{"model": "masked image model", "dataset": "telescope images of galaxies (Galaxy Zoo DECaLS)", "train_examples": 22083, "image_size": 48, "crop_scale_min": 0.7, "horizontal_flip": true, "color_jitter": 0.1, "method": "simmim", "mask_ratio": 0.6, "loss": "l1", "arch": "swin", "norm": "layernorm", "norm_position": "pre", "activation": "gelu", "mlp_ratio": 2, "head_dim": 64, "fused_qkv": false, "bias": "none", "qk_norm": false, "parallel_block": false, "inner_norm": false, "moe": "soft", "drop_path": 0.1, "num_experts": 32, "moe_every": 2, "expert_mlp_ratio": 0.5, "slots_per_expert": 2, "shared_expert": true, "patch_size": [2, 2], "depths": [2, 5, 5], "widths": [64, 128, 256], "residual_init": "none", "optimizer": "cautious_adamw", "lr": 0.0014, "beta1": 0.9, "beta2": 0.95, "eps": 1e-08, "grad_clip": 0.5, "steps": 10100, "batch_size": 256, "epochs": 117.1, "lr_schedule": "cosine", "final_lr_fraction": 0.01, "warmup_steps": 500, "weight_decay": 0.1}
Rows from expert 29 of block 9, named by matrix and row number. Rows with one number belong to one neuron. Each number is 128 + 32 x the weight over its row's rms, rounded and kept within 0 to 255. All counts start at 0. Numbers have three digits each. After the name is the row's rms in percent of the matrix's.
# up: expert up (model.blocks.9.mlp.up, 32x128x256), inputs 208-255
# down: expert down (model.blocks.9.mlp.down, 32x256x128, transposed), outputs 208-255
up.4 093:117131107169150151103137173196152152086146116122125132148142145129108157142023128127100159178125125033128121057115186132124145154127133210107070
up.5 088:113150160168137142144149140137126113122135162103119121022116145141146072110161050146088177126110154152120101123106089162147166143071172118109172
up.6 091:110142122102145166158182201175151126093110119110096119166184118167114142088141154099095111170138180134158156161082112146118146062132110151111140
up.7 095:195136172161038140155040122174128089161119095160129141145110124111151134144211085161179129119140109203121140158163137162132127088098136073087152
up.8 107:160101147177171168115140205172158157105148083112155134104132145071106118127075116117054135113156166108129107070098188164108114131094136186098116
up.9 101:129144159123096137096141101115166130114120132104191116149109094107147143122159124129120157041135093167090142092183107112149120106153143111151068
up.10 079:144145198114082150134123129046089045128118128087150128116125102149128078120117179120197121093130117088130150105145086123112140095150166073077096
up.11 113:079131151102138117126172152158111130108128134127096095113153115196099076091149128109046115178129120131137092161038104177121133111131078160096120
up.12 083:098118131102149095101196130138187126100128145094090098162148090106081145109105090116084128184170078141115160082104125125101127114186204198155110
up.13 091:203119139107085130116089176122196128134120143132125088150101109087149144189208113143206144111151142204056127082167093104138120125132111099118091
up.14 112:142105124129158146089137180143129134121111085068178093127145112063134158121061137131086127118160193130133184103115135173091117102117161136128185
up.15 114:076133138087110127114189151159125133121111128135092099123173082211115107107167144133070086187109127120133136161044088172122139082120096131102164
up.16 088:103097091164155115089172163125179152096126144104118085100126119093079125134061072066051102113156122130123098130123159140108129180110172245141109
up.17 103:104100092114186085074127179142169147175084085124154067154123116086155145110058137142057113142167188156160155103127078118117144157175119060159188
up.18 089:109152163163094133153095108076102089075131158172090200118141106141112103149110118121155152131113122163063153148122121099157166142173154113135119
up.19 093:147124169079115136125083126091116079138131136119123121130098119124165108149208109131165137087123132160084096116223097171159127097124160063137145
up.20 099:117177196174131179148093119148120131119129145137129132148125177124115146059192148176129183119138106108152137094167130121111104094091105099108079
up.21 109:064108128094153134125176140166117117141081099105143096145136104165129107084135136131066106140112153094188118149056118203122114107133090123092153
up.22 102:168092076116109207119069169145138112124169068110099090096158152199137127115166100112163124164116130120137117159116124109117138183125161106113171
up.23 118:152138131163131129117143167158175134051191136080131159098126146100046129148059085099073125128155125111099145054113168131108128116111152243104076
up.24 114:089123116098150120122200150148117121103131113136103123121160117197126138099126140113034112165098131111160105159041121173124153100107075169087125
up.25 115:051152114084145130106173164149103122111150149128110108120136102185124092103131129115039115168131136126143103156029099156122119113095083128075126
up.26 098:184155180129037153131097106175130146095121120158114136143134135129082141108178100150141118135109103152132154163128195149112133046133125128070131
up.27 095:154138138139169143113147115182172144084142143080096130090153137142089109112082128119128073170143109058175120114069174155087118082138085208075079
up.28 108:125111113147170166096152191183197152086125109093159146132156147089094145120041120115057114132162153080135124074082168157116109118103135216075074
up.29 084:080112178087072165162158060062125079117143137163113157112098140189133079102146123161184105150111109082112108116131121104090141083111137153109105
up.30 093:128164146148090163172154139084163105062171087147129214059195117096072113159127125081124118068125125130106146118132143076115141135085145206083055
up.31 083:109126193107065182184116041102108091144118122115113169090137061181108080113175143141125080128101117130156126148095107162087137066127111099088200
up.32 092:165111174106049179149083154090137094107160113154139079132149130161144141131182096133197146155128132161077126144154116132140111136117123053128172
up.33 098:154098176145093179163057114093129095146108046119182174085077138165131064139161133106190114103103149138124134163179144145104109140122133108077149
up.34 097:105134184135185133136159059075154128120108171067187167116064144121096087131120136121068152074140142100140087083187148110130114118131099155110068
up.35 114:103106164114137081119155082067129099145093149117155158153108109090102140083125106121151121101168130121071134098170127131130109109138182176136100
up.36 119:082129121122133139120183120155100136103157127145102115096138121187116096116166118110079111162117123096143116149049150163093113127115121175072095
up.37 094:145115137154072132112153137147164109105123134127128131147129091156096139142146098081135101171152124181079093127091179143115130145142187154114156
up.38 107:133092143146027154111117082062123056142100114155164192124092129161105116183150108090125123094126110212064108142201161103129124151127134133135161
up.39 091:102168167128090120144142111087112107112136104127069168104173100199104127111162184122142109082104091111105134170088086104081155073165128143079133
up.40 088:110179153125127184081102173143185190106099138141140103161175106105065131052123165110027139122163143137202172128085159149128117111096078119097119
up.41 141:097113114168120135177137123141120131121164152133105163119131152177122113154116073124109155142137135115098083110095165112143119155082146178070083
up.42 099:108145146131180135130106102132168142121112129099220118117091121071097138109052161114020114061174146132161182103162204098101125138125135175096099
up.43 089:220129149150084125136054160124126101169116097117148119114086134150179145132186123165165162120096126116146137139115153155137130174093194110099192
up.44 106:145109144131036134161089096079118043168116120150161187112092119183093117157123102096164136127142117169062111157144158110112128141128172126092161
up.45 093:132126110124083107153127104073086129130123146169100146125107106140116102182109120122133156133115121175100156143125076126149143164178155105134126
up.46 112:142162149169074159137065117187106135131119102152097118135138134146094131123153140149187097150091102114177117189091188165110102084119071066102164
up.47 131:156104198163080202166048115129152125140109070147176116118101156137072131096129156120176116112108137157194176136136190145069107083119150109042137
up.48 090:158112170090095116116118102109144078143118098131104142148095085089145167138201099156178166099157141165076146116190130137131112132093155119111114
up.49 099:197093109146071137136104116099126103162121086120100120122075139157150130107186130120144144130158114121116155152124142139124124137101196107133189
up.50 112:148103180148058129161098066109107041164090126163207191130058121150105119127157102107128113095112122162080117143147147089103123122098170119100165
up.51 063:155142118132078188118099129115148063111125132102116112126148118124150137123105115125179167103169117161139126118153168070132153095137082117084085
up.52 102:122110105155163110131080101118153145141105121097208101098109133080066127078016146088116086068164160119163166129127176130087119131139147183110140
up.53 100:162145167175085145150108087128101056133134084160216136099094100155128136122136136102221091127170116108132190146150179082049126115088204158074144
up.54 086:100128174131165123084172167079155141153123100098227134124111119101132076101092145109108144072221112130141096101197123085130122176097144139135136
up.55 099:208108109173088161133064155133161139142144118126071076139128134155167148147185118163177132140143162143090093110144126171128134136117139077088174
up.56 099:133124151129139150104079111119180130156073143117185114121083104075095161107059148145079121106191140154140165092100166164097118072142135102107150
up.57 098:127123086151172097133170065131129123163156143112148059133079108065072177077070111099142076160198109130169092130106176110056115146150128201150148
up.58 093:097117152082102102085187075120142088143120151119155161136093122089147159120141114106160135126189148136066094094171153097117121128105158125121142
up.59 096:133151105124159093095187142103089145127141169098097124152116104111101136201102129114133117116191113182083107185140118121116137202155130197136043
up.60 098:126131170094100077170112116099147133166125151143085141115124154127096157063152107147183075130112129135123150133111100167136131069127153183136126
up.61 095:088116137084154126084162105074181127141118113106148137188117090106152153097153113108122177098206133151087145090217095106164119151122136134150091
up.62 118:160106070169127120131147191158144127146127121112132108100117133140134114117178076121102133114133125139116151169087169148102124123105169147106211
up.63 094:152143105161158137079187166122084156121152160100129098098142104066112130165101105104143129075165072174103094127074152127058130133117095178079087
up.64 088:153161201113080178163090079110089102122114157129091177097198076219113073116183147134171095120125106134147163143100109164096150047114122080076159
up.65 073:131135183163109166082154130085182054139112135103199136150117084158141133106154152169209118050116083125142191103146075175109139110120127124060091
up.66 097:101094118128153129104106056078070110152093111123188144139056135088138109133071164107090122079175180159169139165182089105127109175184101101142137
up.67 097:165148156170076124108140201105188095056159112105140133113150108110047119130103116044057099097142127136077158087098157120115127057103161190103107
up.68 103:164128116186041146205079086119061024177143078168132139089072109226137139146132124113133121151106084087132099174088184128095130139080181102099157
up.69 114:072097166108163130134174117126083136147110107131128110133156106189146088100148158130078103150090150108182110151040129189110129089155077133088172
up.70 102:144111113151179176114124192176136147085119092095173101116136131089088162105056132101089125136164171104120175040141189175099119085096182167094139
up.71 094:181115130153096193122082168113142116165124113126090118119108142146170114134149081170182140131138134134109113137134141172118126128120189115068168
up.72 100:168120118145160160128148152195167156112139121104119061099131149101065107078090144106135097153163167123199188154053198169095139080122069191091127
up.73 091:123132104127106124086139127119091104129159105130142111118137131091141180105156133111206125122221109153099129155139159088047124156088143142092131
up.74 086:108136152143106181072059133143156152100102069103156119125137133090113139068091124133059116101165164144171198137129149196122102115117102091103124
up.75 112:123101131136139149103105139150142144142086068089176101135132112091140150098056162138084115144174191126182197085122149157090125090138162087121191
up.76 109:171114169131066140172107077107074087165105138151143184127111143156101139170123117136158100117108136160114109150125114144103121091181138130101153
up.77 083:099115140077091126075117172069103081134118087123155140124129112106178144109164176139251149105186150128100132107180109117077129138111139060146141
up.78 105:103099185109128112104110115076095111137092093106252126123058101112164086107147156107187136060200153130110132094195146115116102147114150127121118
up.79 114:123129127124171125086162195214166170105142127137107071160186160118149140100105172138122117187129135098187148149096148201130121101143101119120121
up.80 088:160111128101085156116086162085211123103150124125140072134143143126167108174188108161221117156141133181089116131154092156138134122111117082118122
up.81 093:080159096154157095129184171141112158103136165123096128105163145108147070186191133123124085109091141149106046158055109176154123137117135164095109
up.82 101:146103098126170106068125166160174159148072108134204077156089122062132161126035154140073129116175174139164167077130141135130136151153146088167171
up.83 103:114113086117159108074126146161162166161072109132156072165113088107131145106057167147073111153157177155180145160111085151130142161186085087165172
up.84 095:106125144133171109114170191217140159123139117149107102121124167133156131109082132167099129169104150089197106115019156207117112169136067094089115
up.85 057:118149165122150164128128150086127070123119144069124128078157135160130112111152142114139119142143141147161111080130125104110184128126046126084131
up.86 103:122112139135178142121161173183173162080154100085131125125155140106084126110058158113070110148164175074127127094106182146116120130111163210072096
up.87 103:095103069132139102135162174099154138140088129140072105124118083143102153097082140093052060097130110132146109189093080148128113147155076118165162
up.88 096:131118127145201145102169194200137155092148093125139111138140164128117151132058135129061133158150181088135140079103170132125138145125120154087109
up.89 075:125163137135126114144101090141058102151120120125102135106109084118095082136114131122139140030164079181085120148124099150121148126122107134053157
up.90 101:114136171118096113162096084059135080165118158140134188129086137133094097146127127121123089110109116149156114161145066086132123102183091101145125
up.91 093:082169142097039133148133076083094119136096145147092194108156099196093104134168158135121129154101105152157196175116066144148161118172136086098154
up.92 110:045068051092153101045200147112156130124135083109112093158144109125164148136182118094119139127181116163118107131164143123146118152157192124174109
up.93 095:142133115098151089075171189171189107111128129119052070173154120196149113135106162137136134210100069092115128091099108146153151091169086095147110
up.94 097:083135160116166123155127062124179149108110152097198107104113118079033120078044160126122114086177146159215165139118208148093136138141141217078108
up.95 077:134127154095137179106126172044096074153065125098156147103099088140126094115157130126180149057137101118115133076186106089104146134164126133134072
up.96 097:068132112088129179159197100141109119076140093143114131088133136140084112107179152109126095141118095100156080160044162159079127132114133175091099
up.97 098:119098106142091120045122130067181147093121162104155146158132092107149139183124107077045158107197117177093101089123143077173120100129163146129062
up.98 105:066062099064180062108184119093075084179130148109120113141085146116161118127121133108103123148195126142112101098146087113106128128159219165179179
up.99 105:066110173073108155156133107135088124139132108156106124117186077215098078112185158099095097174108140118138119160049109167106136060125106126087169
up.100 103:160143120152153103087134132204216153094145171126072090136136160123039111129062132136116093185124101121158127123100160127114114085171096196082089
up.101 089:180118176117167116162069161105120105163141108116155122103057146141158088109176115129161130087128121111127114153178093144108110130103216116128187
up.102 096:124094129121076161062147141094083170130087125096166158087101149122161070136149129120202138123143130123103099126161129112128109165116116135131111
up.103 122:095131133146110109109145067094154112186069151150141153154080098089097117135105131103115110118147126171166128168154055070111142160168146104126170
up.104 095:140116149160036146180066113115133001141155062170158112073118117183146105150128157112187092113127108120118133174116184135101121184070174086097153
up.105 110:076095107102149092094203124042191137135133140112116105192153088111118145121107129107136136192230114101122084105147118093154117116160199175176062
up.106 108:075124121101134116087130154180173148109102143141090106168156151129150152107079168176173152175074156073170132128111095164141144131189102065151129
up.107 111:072135138101150091086209165147128142111111137124081088147103140147153090080124169146072103166116124145177116167019073192102131158168065079107158
up.108 098:162134120158157112067136165152158150108127147089145124129140093105097177179066074127049139105180117157112136089101167108129132143153154179122069
up.109 099:134139121128191183119166193213166150104159133105109117114163129122073129123056155118077110159137161087143138110097183150092127123125111209070063
up.110 090:175127110167063116154087080108127048114089084108146174115077081097110162146135084133188138072120123175135160135134228119109136157103133140128100
up.111 101:087091079113094097082139088064131132137111166170111070160085104128104130166108097124126144146160141206122138152142082084147159207178123133161093
up.112 108:096144071166116108121145148170126158077178116146104163130156132140092136189103071106085133139138076118066056124081162080150142160071096195108085
up.113 104:125114097149090113135181132107155102170097138174056128161134107130133125143171092071126129170152094139101121103110105129131129069135191107176096
up.114 106:124103137148181122098156166154159166126098062111197090116112130082135122072067157135044123107186184102166176106099125176098137137130131125122174
up.115 100:143104097168147146116143194175131149109144107092174112082145129114089165148087077102085126123190127133102135060117180145105133115104136225101104
up.116 109:108152111136150112086188200222161162104152127161066083151154170128087137097141156111165106198128110097202153170097154193116099080163092081110113
up.117 097:147121113146208134079190214200137164117129110083137101109155147082087130144041120099076112127171181131142140094071158135106129147100093214074093
up.118 094:193102120108062185086076135073114080149139079083152099171109103186162118176209120107189138115132114181051111096203086102143117145129130065137120
up.119 093:140153141138166114110175142203148149072155141150090084133139125159090095148104150102123084190134079067138119129033163152119127110143052222078072
up.120 122:126085163111102085165125106085070091161112157141149164151054117147150144190125097120120131124141136153030070095177099096159105101122179154185144
up.121 108:156110119134167155120117177164111129127112061108185106109135143101121148128076130100108116125200165126134156074137179155073151073134156146104164
up.122 098:161116112139086121137089157163139087134133119125067093169134113109169162162194116129156166142127133177071109114171134120156109085136143066158128
up.123 086:092124104112126112145164156118127148155153211131102127075103163091164092115126076164086169126107162171160078169086105157151142162125171093100171
up.124 086:153131108134108118084072132094058120147114164115112102138096080126105113170068124090109129136219159161140130086152090145114142181146089105135129
down.4 103:079117162153132156167092168101111121157172099143120148128120116135128150149143099154165134094135186145077049133175150125171117153122111110086162
down.5 091:074125157096140172099126160097100078102151144142089164160177140201101150099076136110200126132146056139138120132121186097118112124118074192088095
down.6 083:149109174125127127120143167160164113091134112149156172114077145155122173133073134128110130159169102112147123076128127099136136081093150078148117
down.7 099:092167203082170156176127110085165118109145080174176130113149120138117100066108117147067124145161083124137177168105122138154157127092104111149055
down.8 108:162123061181150114104109167186121175167119159100131150124121152102168136133142083187148159137129113138107105137207182123143075135089165155119147
down.9 104:160110090164208122140158156138132172120170112111125106143106192101123115168072138120107105120111129103125164143083132128105111129100171184133113
down.10 072:143122160143090120168117160116122089106105149105108174110133114154140152089049112195183170107147085116096128107160125150165146113123195148124145
down.11 113:166116157111083143114105109140071158073151132123125195148120098166175193093130081139133170138111152102111124105122145167128105130096119198106160
down.12 095:194112121197201132175115135142063090103149056155145164116108144169131130160165133132151121116091138104120066105148157136159126136120165109148155
down.13 085:128133122107186095136108120093145115064169095106102098143164158137138115101104130109109160180161093112118147147087101132144156147146124105144141
down.14 119:167108103174167153117119144192115143112141148119143187160129158089147123121159101149168158161135109112123108108160182135100070114128169162146138
down.15 120:125157145105102157112095103134099129067130134130120158104118097146146206104108083156139148157136172136098118072126153136143117144105133171134142
down.16 096:194115154159106110107154152184095089141097130147140185145109103122116116169111103140147116163104124097116112062155186124142143113167146143161192
down.17 108:112127110199161156120129157133158139140138154126121181100133120107150115127180092135231157110100109094146105079167199137110091112108169168144171
down.18 090:161147162141110123094150115054087117064120106087104168070187067141171123103102069134114149110116116149134184121156130151141143135072151183144157
down.19 093:131143125082157133114141111138155116105182139140146130126116173150139098139092131098106106141125098158163145096067075111119147123113110081109077
down.20 105:109106086062136202147137105071070157131165068131144043153097133107104147145117151127111097098113159175126160196130145101149094134100095109053135
down.21 106:136107149116093153134096132122074123107144105135134202143104117173165173138144091125097154134126126119116117097150164112130130107126100166131154
down.22 087:103121174109133125060105132147109115101099138127138178126142107135097135093101165123180130155109085095165153110095154100116142112145038083145044
down.23 126:174133091180131133130110171205121144139138095144136182130150141111134153097130083170160160131133061089122085142193176093138096133050106129133161
down.24 117:174145177127107136133095117165084120096160121130140214133101072152203204118116105169141183105145152112099121075161168132146125153094145166128129
down.25 108:179147182113104129104118104146079155087148131126095188127110113180182182120138091154163169140148146117116124116125148134140079132112104183127158
down.26 109:108126151137153127157132126075178133102173098175141146107149134134089155076108104109074126140142126115112163155088082135160111170052158122167147
down.27 084:109112160163163157110100148145097168160204068172148163142128123150186156098191115156130128165106144141085107162153158145160077176051108133167171
down.28 097:119135144186183145135117151170079150161113099099143166150134153064160140126168106167141178107137187100072097140209182122126109160070122171115209
down.29 077:156091122192080127166134110121099179107072146193163151111125183075147134110052108184131149125170150148159145163116121104124132138122192113155127
down.30 075:127123093135112136077139127119126126117196161174082150103131178166168128133123059141186142123123084134089109091194148109165129107090186164123152
down.31 072:104124143115077121120114114103132130099130140153060138158127115134162148123115119139151159218143132144127105121119125145122170093150155154156144
down.32 089:122194181070167106127122135095169152108118097187105124127100139148093127038095151103115148197129120097149177203084115127122194102113088120132113
down.33 099:101105107076150108154100126177135180194108150181152114148103173106089175065117154119087156162125111158180164166129099104108102160145077083164102
down.34 090:155087116123169169099141113178088146147135085077171100134129169113129120109101121141116111155124138134193145118172130122142110168132106118150081
down.35 115:187146115177158126130111142182151129130082119107160064091064124070162091167149169115141114081096095115191148075122126158130145163162154061171092
down.36 119:132130152097111118116117141124080112107162115125121187135150129178164190081162078099159149158152158116092103146108133135137124103058114198115196
down.37 083:103159144162121086203128105087089118099131071151144111123142164189159100100118115090064104161149131147068153134100095118178147121150098092156144
down.38 115:154183169097146085154098101133209136136108140188172108135085164148061146101076132120079127173171105188150130160114087124129159158160106055118102
down.39 088:154191193143084108094098129151091112114111150079087133087127142166173142119119118108148171114151107169108144165123127166157163097122158101074186
down.40 086:135107096198157126156150124126124147141163084124149130116123115105124149085129095108155121109114194110101117135134132101109111184083149223148164
down.41 155:154141133128086129112095144120093135127156124131110159141137095155143187113147058147187183137160095176064109102173168133134104098078142154121159
down.42 087:183116121170178140103139075207129187178076100137161135148114134083147113123124120136100147142104117102187131113172157127151092163129137132155094
down.43 092:122133161095192172105095146128144136129128166126108168145158118166111127113100181114140169113129037121157133101144154102157140092167095106154041
down.44 111:153164191114138124155115100147201148128103115180175101135084131168082121098076118095064127169174084169156173154105104137150143119120080030149061
down.45 097:161147143155126161132175173126133134055146079091115168078149084161098143148126079136145162122111152156115166117184145151156169115084149154159128
down.46 121:111117184101143112173123104049099110110153108163129126092109098200094139075136102097039114130172157149082137178119095155136175099098125140125150
down.47 122:107125125113143132172114131154167185164094113166160139135120191118105114087094118136069132177115172142166180188138114123159108116100106114134098
down.48 083:134173175146192095173114096133179139080176136117152084124156139091122101122095144093121120146155107124142133091094124131157172119110130099134107
down.49 098:089159123105156155110107137142190121106086142149136117132159091144166112107122160106114132104129077122155117079185164078108136093189108097146030
down.50 115:150151145106140127121104102146214136139115092155189117121092150146077167121074126113085124139198096175154157126112087108139152132133112060133066
down.51 057:119120165155153134139151142127179097169139165140089149130139182145187150162097151218172171077167122129159130081155158112142169132179116145154114
down.52 089:160158155173146171103115148210189139176057128110138148129146098094143146124154098171084126135076147121134148105140167134128125093150138098148127
down.53 098:164162095132125149153113102171203125147122099121165100132112128129117139127093131114066170155136111150120157088121163092189135070180118077128035
down.54 090:145076103165176132082112110192107136158107143109114103114146152145107100176131122142125124182114143141116109062121185120135101102172079161181089
down.55 097:062161151100200152106165123074104114096161091122108142118164108166125109073128145113111161162157085145161121184084102097125168124144103135122111
down.56 099:152109124151180115097144150199165148152128121127155167178124157095107139125155092181127138136101114113183148158149185143104088130098153125136137
down.57 108:197152096195154143126109107208096092133112088094136152159125107151142103156170107095129150145108073093064083079122170117154161080183143074154105
down.58 097:165187104158156105107105100170134149114138142126148095126119146089131119155101151111138124124152143137091141119070157140155125131137164117121064
down.59 097:155141158181156100186125075148058135101146060124148120119111192151142115176140141155136181186126090119157168126118184134167132129125142138150162
down.60 097:113143184107157171143113107107182105099101108098191133095076097148132056154186145111133113075111090108131168064128116132156172128149118062136107
down.61 101:120101115136164093159136115154128101116155142122154104146142173108134127177134152116157089125114141134146093066096148117113114102192141182170117
down.62 110:115142159089151153085117153124148101096093139091106173155186078167129130126136131117116148139142100125159096087139184110115118121201091114154064
down.63 097:223149149169145082127112124182137120136135115147129154131158131184101137154133112140116142188109116135102112177082133123124126087126143159137166
down.64 080:118141128125095130084103093107102135119062119171084143152163131163139180146098098155171128176164087135114108082146153128153160073123127141164183
down.65 062:139155171148174086160125071114121108104097157129101198179147128170144090170091104153129128151145136126101056146104132090144140095175171139143141
down.66 097:161186154118160152097150194188221177178088120085109106093106128120107159136128118117207138074120133131173182083148132152131122089119116126139123
down.67 085:116130116134108125066114214142171101085189194124094153126130134129123129122080068111155128131176115155030076142112130131155138110115152146097113
down.68 103:107162171055124132159087136111157140112130112172143150139133092177061152092087142096055147142157079131162161160155131111159174120150103095138027
down.69 118:168132162103105131151111145142081131108168106120150213123112109187141174105144066141155163177145124129098116094154138115116113103129117155137132
down.70 122:121091095143147171102106165161139163157110149096155169181126148093150141119139111161194149132120147115094099159181179099105086124106142145117187
down.71 082:081148162128148161112131116089088124085111137120129182176164128156164115084156125131146182121113062137217133180105140102140151103154077128092103
down.72 091:145116144171202151146096156137087127158148101144157184151135147133168121117182110145075129111090186107109101116163132157145089184109140108199139
down.73 080:195141135233101119155121088151157095143098083139102107116139151166130113130141096091142132159114157143061079119091120102156129082157125106123114
down.74 087:147101095175186142135126165141175187155130140125140153138132133073129134101141136140142112133097182091100097118130153142159080154086154178159169
down.75 126:141116100175146150134102153190141157131143126119137179163134154103087127126169117131167149150133125120114099107157193120073066147104158168125148
down.76 113:154170188114122121139074166129204117121102143151167141152103138126068147101101111093108146132134115110147199173073085131167135123080133075130075
down.77 084:201147083130142086142116129179119162173079094124115061139126183122136144153130135107149130178126158115142125096087144072115121077173112116128118
down.78 104:153127066131200139129150096207135157180088174103179117119136151061144106152108134115093116172121132155199137070157175102131107092170107105159100
down.79 110:068105129130138132147115105066080161132202147110152141147108132112139111121189120102141120076110214103059120147142104122124120198113133186113158
down.80 077:111125106119181136103100160114078115096189099175083127082088153161105139089113153150128164181149107154143101145107134112112145141125106107155164
down.81 091:120139137097048090132154108110070119097157129109128179232149157153121156102063125119182130116122067127072138175164153150163099094123106218159139
down.82 102:148105093207151142132114150175106142127140120094110176157136144081110120152177120168160127150093113086141078106152211129112090105094197161165182
down.83 110:132122128179121150140118168181148155156118190108127164124134105119147122155180073147179146101115136123120138101154189125095144140089144151194139
down.84 103:112137178121136159213120132067072148106213142119119158155139108164123145120186109133079147082093204099080075154158129150168121150114156188115194
down.85 051:127147106102087079144092134138158117113147121115070129131118112136131118101042135160124146142144152170154158097156140097115135123175121135129120
down.86 089:104105105179141181070107179168128165154164132140151180145144158105200123129209106170131143093129147137072132109215157106138055158093115141126159
down.87 105:195152131124094139165086091127116080129113140100137183117093102099112088153177111131142144099110100116148137074122196141112134116128124093167158
down.88 090:119133141173128142134119164141135133139142154084143168135156106138141151111165104171208144085129182144066110143166105146124117187097129190122151
down.89 070:092128113109121112133159144086107126089145091118029104098167163125161127120170099116164138120137147157077068133204131123131148122181208187117163
down.90 099:119182174123151131132145153151172128139103109092155125152125101112120125121090131120118101066130106122187167145125139124166130141067125103128075
down.91 095:133158163150133067068205154101149122113145117122133139112154100100127127139106081152097153117148148118097134136222143152173144103095141162156121
down.92 112:170158136143147113118139134155156093145126198101151123119145073147163096178141140116186112085121165107081065046154140149147124121176136199141149
down.93 103:082148160128115124134153112089094160079162131115135115049147147121122165068176117151175148106106191086129147127119129131150148167082201168113185
down.94 087:142119147163197161138113098132157130158088091136178137132115147148147127126178127153086121121092130132137159106141137127149107103127103046168109
down.95 067:082153145130105090090124146074166128111134131185061163152131148185161172092122107160140140203171129128079100170140103152190150109124147143106143
down.96 090:123155155098091117129148152112081119140174111135043143119140132194151183124170132108179134130138142142088098169083106142198133144084074164090152
down.97 100:133147130143180089161164168159094076144125112105140182128147179115120146149076134143195126108132135133108102117162152137107107153095175201138175
down.98 111:163112138175121168124123071153132109119116095105140121131125085136128122177183143121147090175087129132159074062144124113164112104202108143101106
down.99 104:138190175107095124103130141167081106054148141159076125140140122164172213115118102123157134217138167122106170125131132135168139154108120126123146
down.100 088:104148197142139164164132125075063106148135019154112131119136130146136142116182113149094137099107202079134117180110137132160111141058125103152187
down.101 090:070165104057166187089106123123180114118091147156113127098147085162109133126129147135104158123119097146183156113138157083133120114159072107120033
down.102 092:184114062124135065170113140175107131134068126129107104181154122102110098130101143111182110181133169127132055173088125084135122153140093197174117
down.103 132:186157118168144162099113173153163149151125075113166153117090104138136167144110090150117181144143100123182141083146160105147129139076092074149056
down.104 088:129122154127180155133131096115191141150162093119160158117084154161094108102077172122045172161158116138093146159078112120153177069166087114129061
down.105 108:141138128160163108122137127158097104127122142072144136088121122118147093193189147095197116096115133137110102085134170153130099148143130192147146
down.106 108:040151156140121134119121104064134161120192127155068131126121124161108148104194102153153176093146184160089112145111122149200135139094145113074129
down.107 115:121153167103143154138112129071071131101194139111130189124151131156151143111182074143157151092113162140079119139153119163127143155148135212094149
down.108 102:190133134184190085138130132169099122097109084104128178173119143119134139141106109146125143148122105088112115124180209167127084161069178155164179
down.109 089:095129134162155153140114132141090142182145105144142187126150171132164147117161119158149132076107139122096069139166097131172085146063109171157210
down.110 079:154154116140162096168104059121168143086103161103162094113090151136155152116077134118049142139182161180068138180149057136140150127094170050126129
down.111 102:146197079181142192133123137142060149082153040093148114115147106125088159139169098135135146132107119152157154092158201156158145163078113148140146
down.112 113:162127187131104116142132137108107096141117114104098171123100127168157136101098097127189102088160086130080104112132143168130118122075141134114185
down.113 112:131162132125167075157135098079082060087132125119101091091129076118101091126138161074124099126216145111114140109087109159155160147148150178106117
down.114 106:133112085162180132124085139162126159138107180095154163145167117069142128140214058184150170138078144152122105095154180126108076159145165154135144
down.115 097:164121109162124098113160198167121120113049160093089178153149117100172144137100099178185137132115104115084097111187153128142132079093144157133184
down.116 108:085108157118133179167094106052049127129177111113154127129103112162124140125208115126138099095105199136089094138116126135136122156111111198109184
down.117 086:116128141157178127159114147139085142174114132130175182160140127140151131100161102159132145054098167118064079117187143138107114148109136164152193
down.118 089:121137076099146103115120137191164148127110131147177123128120157076126115085051126119107134159141083118172165125081153131115139122178142070124053
down.119 094:142136178103143153149105211113040117108171083161147137109113133167145149098154125143124118111090171097083083135154117115146125193080133143162208
down.120 125:168167140142145137135116130178191100124107128141131085117081093056092116132118148096143113103147091126207163131078120146138141152149127063124070
down.121 113:154106073159151140123115170183139149106091170102127139182118158110149165131128102163178160136122098118080138193167148137125065129102162135146147
down.122 101:072172136088164119148154129065141127055135161189156084098137088097122100086097145106100127120182122095126133158074065173126176142084142131102081
down.123 088:100144147098108165109127110088093104067145130162118185177178160161143122118102137102195107154119089113142141147126156111092143129170126187108103
down.124 094:146153116124150100109164150179129152070126074149144140166202171120084188091083072098090115189113081122161145145149211129134132144103153122193154